{"model": "self-supervised image encoder", "image_size": 32, "horizontal_flip": true, "color_jitter": 0.6, "arch": "mlp", "layers": 6, "norm_position": "pre", "drop_path": 0.1, "projector_hidden_layers": 1, "target_momentum": 0.996, "optimizer": "adamw", "lr": 0.0015, "eps": 1e-06, "lr_schedule": "cosine", "final_lr_fraction": 0}
Rows from block 3 of a small self-supervised image encoder, named by matrix and row number. Rows with one number belong to one neuron. Each number is 500 + 25 x the weight over its row's rms, rounded and kept within 0 to 999. All counts start at 0. Numbers have three digits each.
After each neuron's rows are labels from the 100 images, of 14848, where the neuron reaches its highest value: "responds to" is what is common among them. Only what is clearly more common there than usual is listed. The data: photos of plants, animals and fungi (iNaturalist).
# fc1: MLP up (model.blocks.3.mlp.fc1.weight, 512x256), inputs 172-255
# fc2: MLP down (model.blocks.3.mlp.fc2.weight, 256x512, transposed), outputs 172-255

fc1.186:512513501501490495416451523531482551519509487498511473523514465494483512495492457472521485533496499506494528515468496499463467505486534468464482507526487509482550480528486513469506474482556519501485475492524489535496470499541476489481494490486491503502
fc2.186:490539500520483511487498511492518478491493496483496484492502500537526553522533516472520482525449509525445524508551484505461512521523493492496517459461529508483466462524563496449505517500444488508515467459478482500477534529501522436486477457489489530522
responds to: order Lepidoptera

fc1.31:473499508516512538482494475500516473482494483460456468442495446492503501495494495514479528495489482529549479496517519493458503528507507468467539494499469511479494505481461499501466494484465450484487513517480500432521516529489525476501499491496487494492
fc2.31:497503504451479535463498525479484453502512473510580510544490495487495507482535477496525508516515548543497485491508471507497452502456537496476524477536499507487549503491496565503453511482499511490487526473480503548521469502494499474498519492512530467517
responds to: order Lepidoptera

fc1.181:505506503482478499479495497528473505481501490505510538499508458488506491498503496503528413506456471514492481518509506449457510485466475490518509491479489480540466492512496486489519510502504549477478525487509493501508458463530483492521501505459543519526
fc2.181:498536483476523508503459482500486469516522539474496451573538530532494478444526470523483503495491503528530515526486461499518505492462493477485514487481503512441515500501492463470495509466541492455506532446489482508478519504465482495568488514521467530526
responds to: class Aves

fc1.484:484494519462482552518497484517488481522462510486508478498475512490519517499488469525523451479535488468513504462526513483523474494496532540485524463499546472502481514483509515480467506523485494504509513495459518515507474483505538514506468510492515483492
fc2.484:481453513536452488497486552464493530496445532481527526467467523536530531521489554514513477493516494508509480499505433494488509479523473535514522482515512493538525474483546530464460513530503472485515478517509493498465515524544498460481493497480497525520
responds to: phylum Tracheophyta; kingdom Plantae

fc1.192:506501504451517497489465457501478521505484479479477508527479480498486457474499490501535499451462487503497513497486476486508520429489496477506518508503477466483511541527460494465514482481478517509512540486494548522484509481520521483533446471502471524484
fc2.192:492515523533497529529502522496501486489523550500515504525535469519482516457512527504483552513546474507461516474518531478491538506467507488534470535489537493505491517505474481518479487488519549517454450525465474509493487506500488519475503488471519493494
responds to: phylum Tracheophyta; kingdom Plantae

fc1.245:485505530528499494466527539506493569496489486507502504545491474519588490512510505473525505474506541529518482528496502508537474505525480473479510516482503502494470487501517501498506464501552476474551491466505470483435523516509474501509474504505434479533
fc2.245:527436471491508471496462492491491477495543510529527499496512484480515486549452515497497522481521481475460491502487496477528495493537474474533509536507526479535519511483535470483496509509464516471459535510515519525515475495508470532460491496478536468517
responds to: phylum Chordata; class Aves

fc1.56:518497510457505519481484530517473526474509469456444516538466502547549474478473501491558483469508516489502497516484473502509513471528471488526511480487512487497495491528511490503529492526450484500536528504473489503469459496537514511481458549533479546526
fc2.56:541513479527492533492479526549503491508513549520518491507543531545510491486558516493493491516503471490486543519522520508499494501506513475491460499507541503485491497498487478506490511501521534511465485523503475552478498526544542496509464468459492552432
responds to: phylum Tracheophyta; kingdom Plantae

fc1.50:466500518477537526517532548523438488502378482494501539548476499522567469524534483460538494492510529504501480506534506497530460476506491502480524502477493493533477512546537520473519487526512483497496495468466487489484512512525494507493489513497499511536
fc2.50:460509475531533486497551497497559459493480506460492500412507512512530510456506483498546483506515516532516539514527510480486518500521488477516548515509495482465464495520519487506523470501465487485516498505495482429524478531491497491518502510504519501508
responds to: phylum Tracheophyta; kingdom Plantae

fc1.130:473517515475502571519515512507491481510444445508486498495457499486501489483490464500510493512527505515514507511558484486494480530476526494488504446484526484500543504531537510457496517516503484473470500439508507478501491533500511448520496498476554479528
fc2.130:448516505500502498523552511501496541550455531472492529465530534485491495485543498479468491507496497500504512514505488516465516482473513516479508522559488484552456487492461539503490488530518498492491500528480526467504487494536488514502504483495505485439
responds to: order Lepidoptera

fc1.493:493504515483496535519472474510480512517488446534504500505486478492481443536443480532488470559504509472488503487514509505528537525496519470546504457497494506499511512505531523466505493543531494486506492459536481525555519516497524471502462489519543477541
fc2.493:478459478500503463537544494489510510500491513477538497481473498497479545531511566481507483503507532528500474512499478503478516494488511548504513540552466504529481485503460517528473536473494489480469521539524525471490482496459489503477544501518517496508
responds to: order Lepidoptera

fc1.269:513513531472495497462479544513524502490476427493512493492520497506506474509492514450465501545480510496512538497525496491456505530517513492458519520518530517504511490520467475482503491513494508507499466503512477543529508514520548483483493479510516509506
fc2.269:504483484515475490546497486493468454490527501520528490510488479526458557519531533535522539521503508507440560539513475528527477497475488502567479471486526481512462511480532475506492532485501521507498505547503478507493467512483493521531488481522513516510
responds to: order Lepidoptera

fc1.264:520480480482536521480517501499467453481549498482482479499511504528518452514507466510506490508442549545487521533500479475517528502534466502480499512495515500479530527513518447489492483509482502514466505467493542483462514549483492509535493523464557518540
fc2.264:462528494474475489565534486496447546519485507529522514520531506453515480496531473521471493498517486515509514536518484498493489465482482519507479468493453472492505500485517553508526503487531489505465514478537460487494482476471483520536498495513481463509
responds to: phylum Chordata; class Aves

fc1.74:519501533460481547437434473459498523494494502533473495509503512499502448491448484494498507473498494481495489482500511477500490552485494459513530507508478527537523477439510470463499459510456497461481510482447510509498508537515501496483484500505544461521
fc2.74:499573520481481554497526488495460522562476488513483511506526534547504481485530483483461472468484500501541458551495535465493505529514495499509528541482466510521505488508520517479522505481456480469510530452479484481507497523522486497478501509525500477527
responds to: phylum Chordata; class Aves