Rows from block 3 of a small self-supervised image encoder, named by matrix and row number. Rows with one number belong to one neuron. Each number is 128 + 24 x the weight over its row's rms, rounded and kept within 0 to 255. All counts start at 0. Numbers have three digits each.
Before each neuron's rows are labels from the 100 images, of 14848, where the neuron reaches its highest value: "responds to" is what is common among them. Only what is clearly more common there than usual is listed. The data: photos of plants, animals and fungi (iNaturalist).
# fc1: MLP up (model.blocks.3.mlp.fc1.weight, 512x256), inputs 0-85
# fc2: MLP down (model.blocks.3.mlp.fc2.weight, 256x512, transposed), outputs 0-85

responds to: order Lepidoptera
fc1.276:166148101132156122112116098163134123105156141113115105090133114146133173104099139108177153164133152093120128131126114131175114119118168152134085140144143137131111093103107167122106154148139140078127125099179118161137137111166134096157160112148158121126142110
fc2.276:075149126154122126055143133121119167124141118116101137101166126116144170169127127117047123141132129118153122086112151120116127149175140077096151144110126134126134110164134113146137164136155085127144159136085176114145142110113150114134158133109101128134129091

responds to: phylum Tracheophyta; kingdom Plantae
fc1.332:139134089133115113123141123129137131164139171145114138109104140097111113075132152134152136131088117132139142133139120109105154123106114135103094135138119200103113149134133155067108123159132128136149108123113152155105148160149126126100130149136159148150147098
fc2.332:077167141119098103153126096138126100102135123125132077103168107127129117097192146131141152133134131096110137130156106140132156095147117128129180125105116103104183145147127112173152138129108132131121108107132124094107113120090152112111114099112111129138120134

responds to: order Lepidoptera
fc1.505:144139104111120121139114125151149115128114126125091132137112146122110108150156106114138152149104124121098101143101138127178115097079145142132098162128118144134145141089115125095115137119180137102110127114117137163158104133104150140151121124121151130112144121
fc2.505:108118131116102108103144133146132149150140115111106163114156139146138175137088134150107123125090129150140116088134117116084127166170147101125153169101116161102126111132122126144120150144152122163140116125123169123132157106143141114158109144101167112115107141

responds to: order Lepidoptera
fc1.398:128186148140150152094079127170104096100209096142098123102124159170127134128119184161161151162135105130108124135142080122090180148173116154099141098143129171125120112136161112132145115131140133142129119129149118148186088120150136099114109114160125127150135147
fc2.398:116103126127158137186098145108176165120099140134161140141152127138093115117149138133118136093132151143145082143182164104139084135121098137137105137117151083110161151099141193116096132123158123123097093143130136110109112119128109147116150118078115112146128115

responds to: order Lepidoptera
fc1.291:135176161129108131097087110130167108144139096128108154128105095144128107116150143090112123129130120112068128101094104112117156108116124141162119126137125154142108113158132144127114138153123123175158133096143156137120119125143125088146139089132129111109125108
fc2.291:142099113136114143173176110118090109106118158129114111099100111120129096113092120112155133165125107166154174123146093159136089161130138137117103139113151164104136150126138149098095116104119131074162107148143119134130156164100141183135090200136137125101145132

responds to: phylum Tracheophyta; kingdom Plantae
fc1.6:139133107148125105092130103097135125124130122166094112126139128085125119119130119129123118141160116107142142123095094113116150177065198156137102066158092160106097117107140142135127137125153116134153146118136130155093107142130101193152139120155124135099170086
fc2.6:120093165148116133148083179165133124084176082102124176131092134144127109171141125103094116134117101116141150155130157117163121093164140148125152186140104127162145117099112122122176127144109150126172126063112139127119111133145141114125122113103128111134128132

responds to: order Lepidoptera
fc1.434:120136159120035137113109116127126129109139103151125122099094121114100125130103138150109152126145066144150127108149149098145158121134121143106170127147120174150153141124115161109125136130133108095142125096168103118120107113156132125141114152108138122122125103
fc2.434:144096137112068136117167141130137125156120113106098136139115167120140122114126109090137155145140084184107135107120154131110166116112139134131187170168102175130115133130140100136127121126085129152153133155129128151120138119145126108136123106099114131107126128

responds to: order Lepidoptera
fc1.480:130108163155131142123135126118105139102119130109099128109108122085162092130128107101135065139166125101148125146112156112151127149138138144100125132112135148128149144165119131120091182081118134155128161140127134113133088105104072163163105175145127124130147131
fc2.480:171160170148101114117140138132124109119158129114101098118085113162134129125115099127166137147112130122091126130113118158135144074104137113101100151070122110145138132154140130128137095135144163131144150064133102121127159134103117140159140093156133121139155147

responds to: order Lepidoptera
fc1.269:136131146139161105124158099137111098062175120117119094124104097170111147179109132092123100136132133111095118129128158105102115151102169113109104141132118127156122142156102177131148161128146124090108141093145118145126168148134144076115118145124099133141123146
fc2.269:129128123104150130108115190148149174197064140121127169161177145151139128165133129104141156100121107143140137123125134132107126144123112090104120158104104109113135129118125139148102098131130104149124120150137100083141147100106127145113108115063124133148120140

responds to: order Lepidoptera
fc1.280:158165140103167130100127123103112097100139129169124084085110140150119153093118105143103149168128139100094137122106157152094118110070123141156049151142108118151125137096088127092134134121171135092125126115121109160128141149094111115134115113145124108109167126
fc2.280:081153137153157144086099127144138156094102127120148120114135124129094162153098139136122116114145156123137108126127128111087150134129144131119145126154113159141133114131103196135112155161117122093104136076134137133108157157163154100150102118094128115172168089

responds to: order Lepidoptera
fc1.327:140117118111134144113095110130081094067170114131140114117141097134137107139137131143173120121109133120059123145094119124143122108099089097127132138169105142137124077137142175124132119109135144061150127100185112124116146133145143050146131138171151117129137118
fc2.327:111120126119124120106115126119134131168098148116100175115137146133148098162167133119116119127170084134154179085129153154146097153178131114131138150093098126118153182144145111157090155153095139145123097122142159144155117117095122136118113118080093112082123141

responds to: phylum Tracheophyta; kingdom Plantae
fc1.56:106142096173153168101129113111149148131167113109128137095136142102135145132126131179108139128149156095166119110164119107115158166163097134129134099127154122146126156127155076106147147121116137168142157135094136140106119100123118184139127113137117146131142145
fc2.56:138123093097151140127151111110127114146121164143134117104105120130079140126097126153155137136126100162138143127152143131144071138144111121111083114134131156112145145148081165102079119110142096069133085108179105119077132102139135153146108146125114121125126109

responds to: phylum Tracheophyta; kingdom Plantae
fc1.459:099165134142160131124154107124105111114078132160147119112094114118134109091160136109163078124125120127117153195118159173163130116113152137073101064118151099142121114135122128160150119139142115131136141143119128114120144145127125161080132138146094161127143133
fc2.459:117103138114107111157159105134096129107126145105135166110100164105131094119125132153146136137086090167119158098155165110128092108107136144139158134104119172088165166105119129100127117122132140132145122138146125136131146108120107157102114112089135116082115178

responds to: phylum Tracheophyta; kingdom Plantae
fc1.192:145145114108139130115111139115110145121166148120151122134138134143139136110133144114111118133130171116153129143166111114147173136144130154095120122130144122163105132126200101102105149159111132116178119151119146155186141133093109151142114149151115191164148092
fc2.192:127112122103130157143167153096156147153087195173143134149104115115100111121096092115149145111121082176163121122132138140115090127122130106101134125119144125115144145156144128110112136109115091121117119129157098105045151110101111157071092120079143183129111130