config.toml
model = "self-supervised image encoder"
dataset = "photos of plants, animals and fungi (iNaturalist)"
train_examples = 77898
image_size = 32
crop_scale_min = 0.4
horizontal_flip = true
translate = 0.06
color_jitter = 0.6
method = "moco_v3"
arch = "mlp"
layers = 6
norm = "layernorm"
norm_position = "pre"
hidden_act = "gelu"
mlp_ratio = 2
layer_scale_init = 1.0
inner_norm = false
drop_path = 0.1
width = 256
projector_hidden = 512
projector_out = 128
projector_hidden_layers = 1
temperature = 0.3
target_momentum = 0.996
init = "kaiming_normal"
residual_init = "none"
optimizer = "adamw"
learning_rate = 0.0015
beta1 = 0.95
beta2 = 0.999
eps = 1e-06
max_grad_norm = 3.0
max_steps = 18600
batch_size = 256
epochs = 61.1
lr_schedule = "cosine"
final_lr_fraction = 0
warmup_steps = 370
weight_decay = 0.05
Rows from block 2 of a small self-supervised image encoder, named by matrix and row number. Rows with one number belong to one neuron. Each number is 128 + 32 x the weight over its row's rms, rounded and kept within 0 to 255. All counts start at 0. Numbers have three digits each.
After each neuron's rows are labels from the 100 images, of 14848, where the neuron reaches its highest value: "strongest on" is what is common among them. Only what is clearly more common there than usual is listed. The data: photos of plants, animals and fungi (iNaturalist). In brackets: how many of the 100.
# fc1: MLP up (model.blocks.2.mlp.fc1.weight, 512x256), inputs 104-155
# fc2: MLP down (model.blocks.2.mlp.fc2.weight, 256x512, transposed), outputs 104-155

fc1.246:147145130179108141148122116092132129067052089111130092135171156107127088138111130146126102132172111164104140114054113130106134085076092095124136190148149108
fc2.246:117171156142119147092170111107115152146159154111165154145098136080163166151117122116166160167041124114105121171061122158096107110088110109125117101154136161
strongest on: order Lepidoptera (46)

fc1.406:097160148069141159179165078162116084120211122182100144113093172130131153093190142126154082158175142123094111155099150147136085122125072165111078164166118151
fc2.406:168077053119170134092131180103174167108151101120134172142134102140130155136127099095178160180137155113194073127111106051103149189160134145162116141117156117
strongest on: phylum Chordata (94); class Aves (91); order Anseriformes (33); family: Anatidae (33)

fc1.127:170172160128145160171188165121154070196120172126154168111110098043165158141135128151133117106090099113128119114149135111053094092153123112104095096119132173
fc2.127:126078137150166151100168142123171166067163152136110102086135153067127124111086116152181113156135116049088117130115140099100108167151106162126110111146127156
strongest on: phylum Tracheophyta (25); kingdom Plantae (25)

fc1.150:117097151157094115132078106091128118129130138107136099131132112096127196094142161089074103111135115111133086163128087086105154053124094150110130146127178075
fc2.150:090135129139180102124183143125116080113201128132118110144183125146124062114148177115127127155148158109125172117122149073149067174184145141132061114170053134
strongest on: class Aves (84)

fc1.17:125135136129117113137176043166108168082133077113170157168153164116158108119150113098124112084125048173129064137099125197111147167159093196087127141131131114
fc2.17:116176158120119147160120122153143115191076097136096058097089142119114203182153131190139161084105141132102171123147113179108173102082141148087115130141161174
strongest on: class Aves (86)

fc1.502:160095129101159139116153123126105174108156166146108129117165160096132124087133126087076078116123108147174102139157096144089111126143171146072065155108142148
fc2.502:112137168092122100094164133134127176172157080137114114144076164135174155131093139116083075128113085208142201121063200130118136097096109155070172161155187153
strongest on: phylum Chordata (95); class Aves (91)

fc1.8:083224149180140201126186103127164065121135145142119109164149115060145083050102170090147068154128071117085105162122128161114087154103146120079137151129159134
fc2.8:140033104110140052119105109158110209127137095090156127103124103190126167153142098144095167093117142170159136105114156127192127153126084120179097095124097129
strongest on: phylum Chordata (98); class Aves (97); order Accipitriformes (26)

fc1.27:133092110078135091125130093126141169098128100106136155118118135181141182149162117131136138106117144131156152122108175132180113131109205175189161096120088100
fc2.27:119202139130089210138115138070103085139174138097099086134128126070125100102163114107180129145154083135116098155135076115078092101181121147085163188143151140
strongest on: phylum Arthropoda (65); class Insecta (61)

fc1.295:159126108113151116117131161108088171092129133085147133152087125059138167102145139085155159160161118115119050100131093099107097085139089146133126113198137116
fc2.295:125065135155132158101079183111179160141040107127150130150144075095130150142131132111077121145181142090091098096124134133084144116073095093094115135135183117
strongest on: phylum Arthropoda (66); class Insecta (63)

fc1.15:094144148112063135114154042138111110092141113109108092167170207114123155155176159153147093105158127084152113150089143164120116126084154138128093131146093124
fc2.15:108121122145134120110086096119131174103100112126135126170172119146147147131116178127146122111114115196143193139147125131130106078090146128074133168178150086
strongest on: phylum Chordata (97); class Aves (94); order Anseriformes (28); family: Anatidae (28)

fc1.77:124128170095103188132150060116110158123150059112131125159148112143114136081125100050131082076103102154160131193070121121105141099101176160105127138133139133
fc2.77:157112125187131106142183131160105111116218086111150117143095153088128086159129174092147146209166183110118121121124096139085126188188104157145084085132115159
strongest on: class Aves (96); phylum Chordata (96); order Accipitriformes (31); family: Accipitridae (26)

fc1.235:074154164118151149132136103184142102112152126127127126167165118148136130090101143101156071145136096179122100182153104187113146127066167142099091117136087146
fc2.235:204079119120128078125106153139171196142091042111154137141130105175132189166171099102116165066130121140135158114120150101142157084108102131122134081070142089
strongest on: class Aves (99); phylum Chordata (99); order Accipitriformes (38); family: Accipitridae (32)

fc1.268:140176111102094155128207090150074130080200145106120101181169140185099119099139117138169154152143107150162108152083129141132100143181116181116191136155088134
fc2.268:140107106177131218097156199160167156125121141119121126071097092112135111135122144057140099158148075150136109111165155164114103197132102140163065077077094135
strongest on: class Aves (86)

fc1.166:066200115109161141169124026130099135155120112111110086194163139171091136109185120197132115087164125075169149168058133148167093054157112085114165165198162105
fc2.166:119118120160050112098157152126136113143127173151147138107126097122109135152076135136135120153133137178124145070212076160090103171080140161123153050098086149
strongest on: phylum Chordata (93); class Aves (84)

fc1.511:127193109180131171155091091113126114101143137124142092152102124167158123103146120104134114138153160143129200137138119124161066096057221129136159115128148121
fc2.511:043054146159145155110155147112127172171091125153122139106057109111119125162130086186136098173114068171128138124163174178130086188085105112177125098118123142
strongest on: phylum Arthropoda (79); class Insecta (77); order Lepidoptera (50)

fc1.29:147094063094159187139144128123140168111117177099137067188131139127104113119124063197108097171167054116185116144129184133081120194110110126168148128117139165
fc2.29:131201125190051108130050170094120135124084149160075150135158118163133171175151080149133114110147157152138149176172077126117106131092096157164204121109142154
strongest on: phylum Tracheophyta (28); kingdom Plantae (28)

fc1.229:146136085128151102123111154138188187087120109190134147116122154187132124088192155112106065126105154126150166120123148097147093100153190136113085130131175127
fc2.229:053147170085139127129116117149080083191136139116154142103153097120156081104131130187171150162067141110117135113099117127111095177162120120188123123161118098
strongest on: order Lepidoptera (34)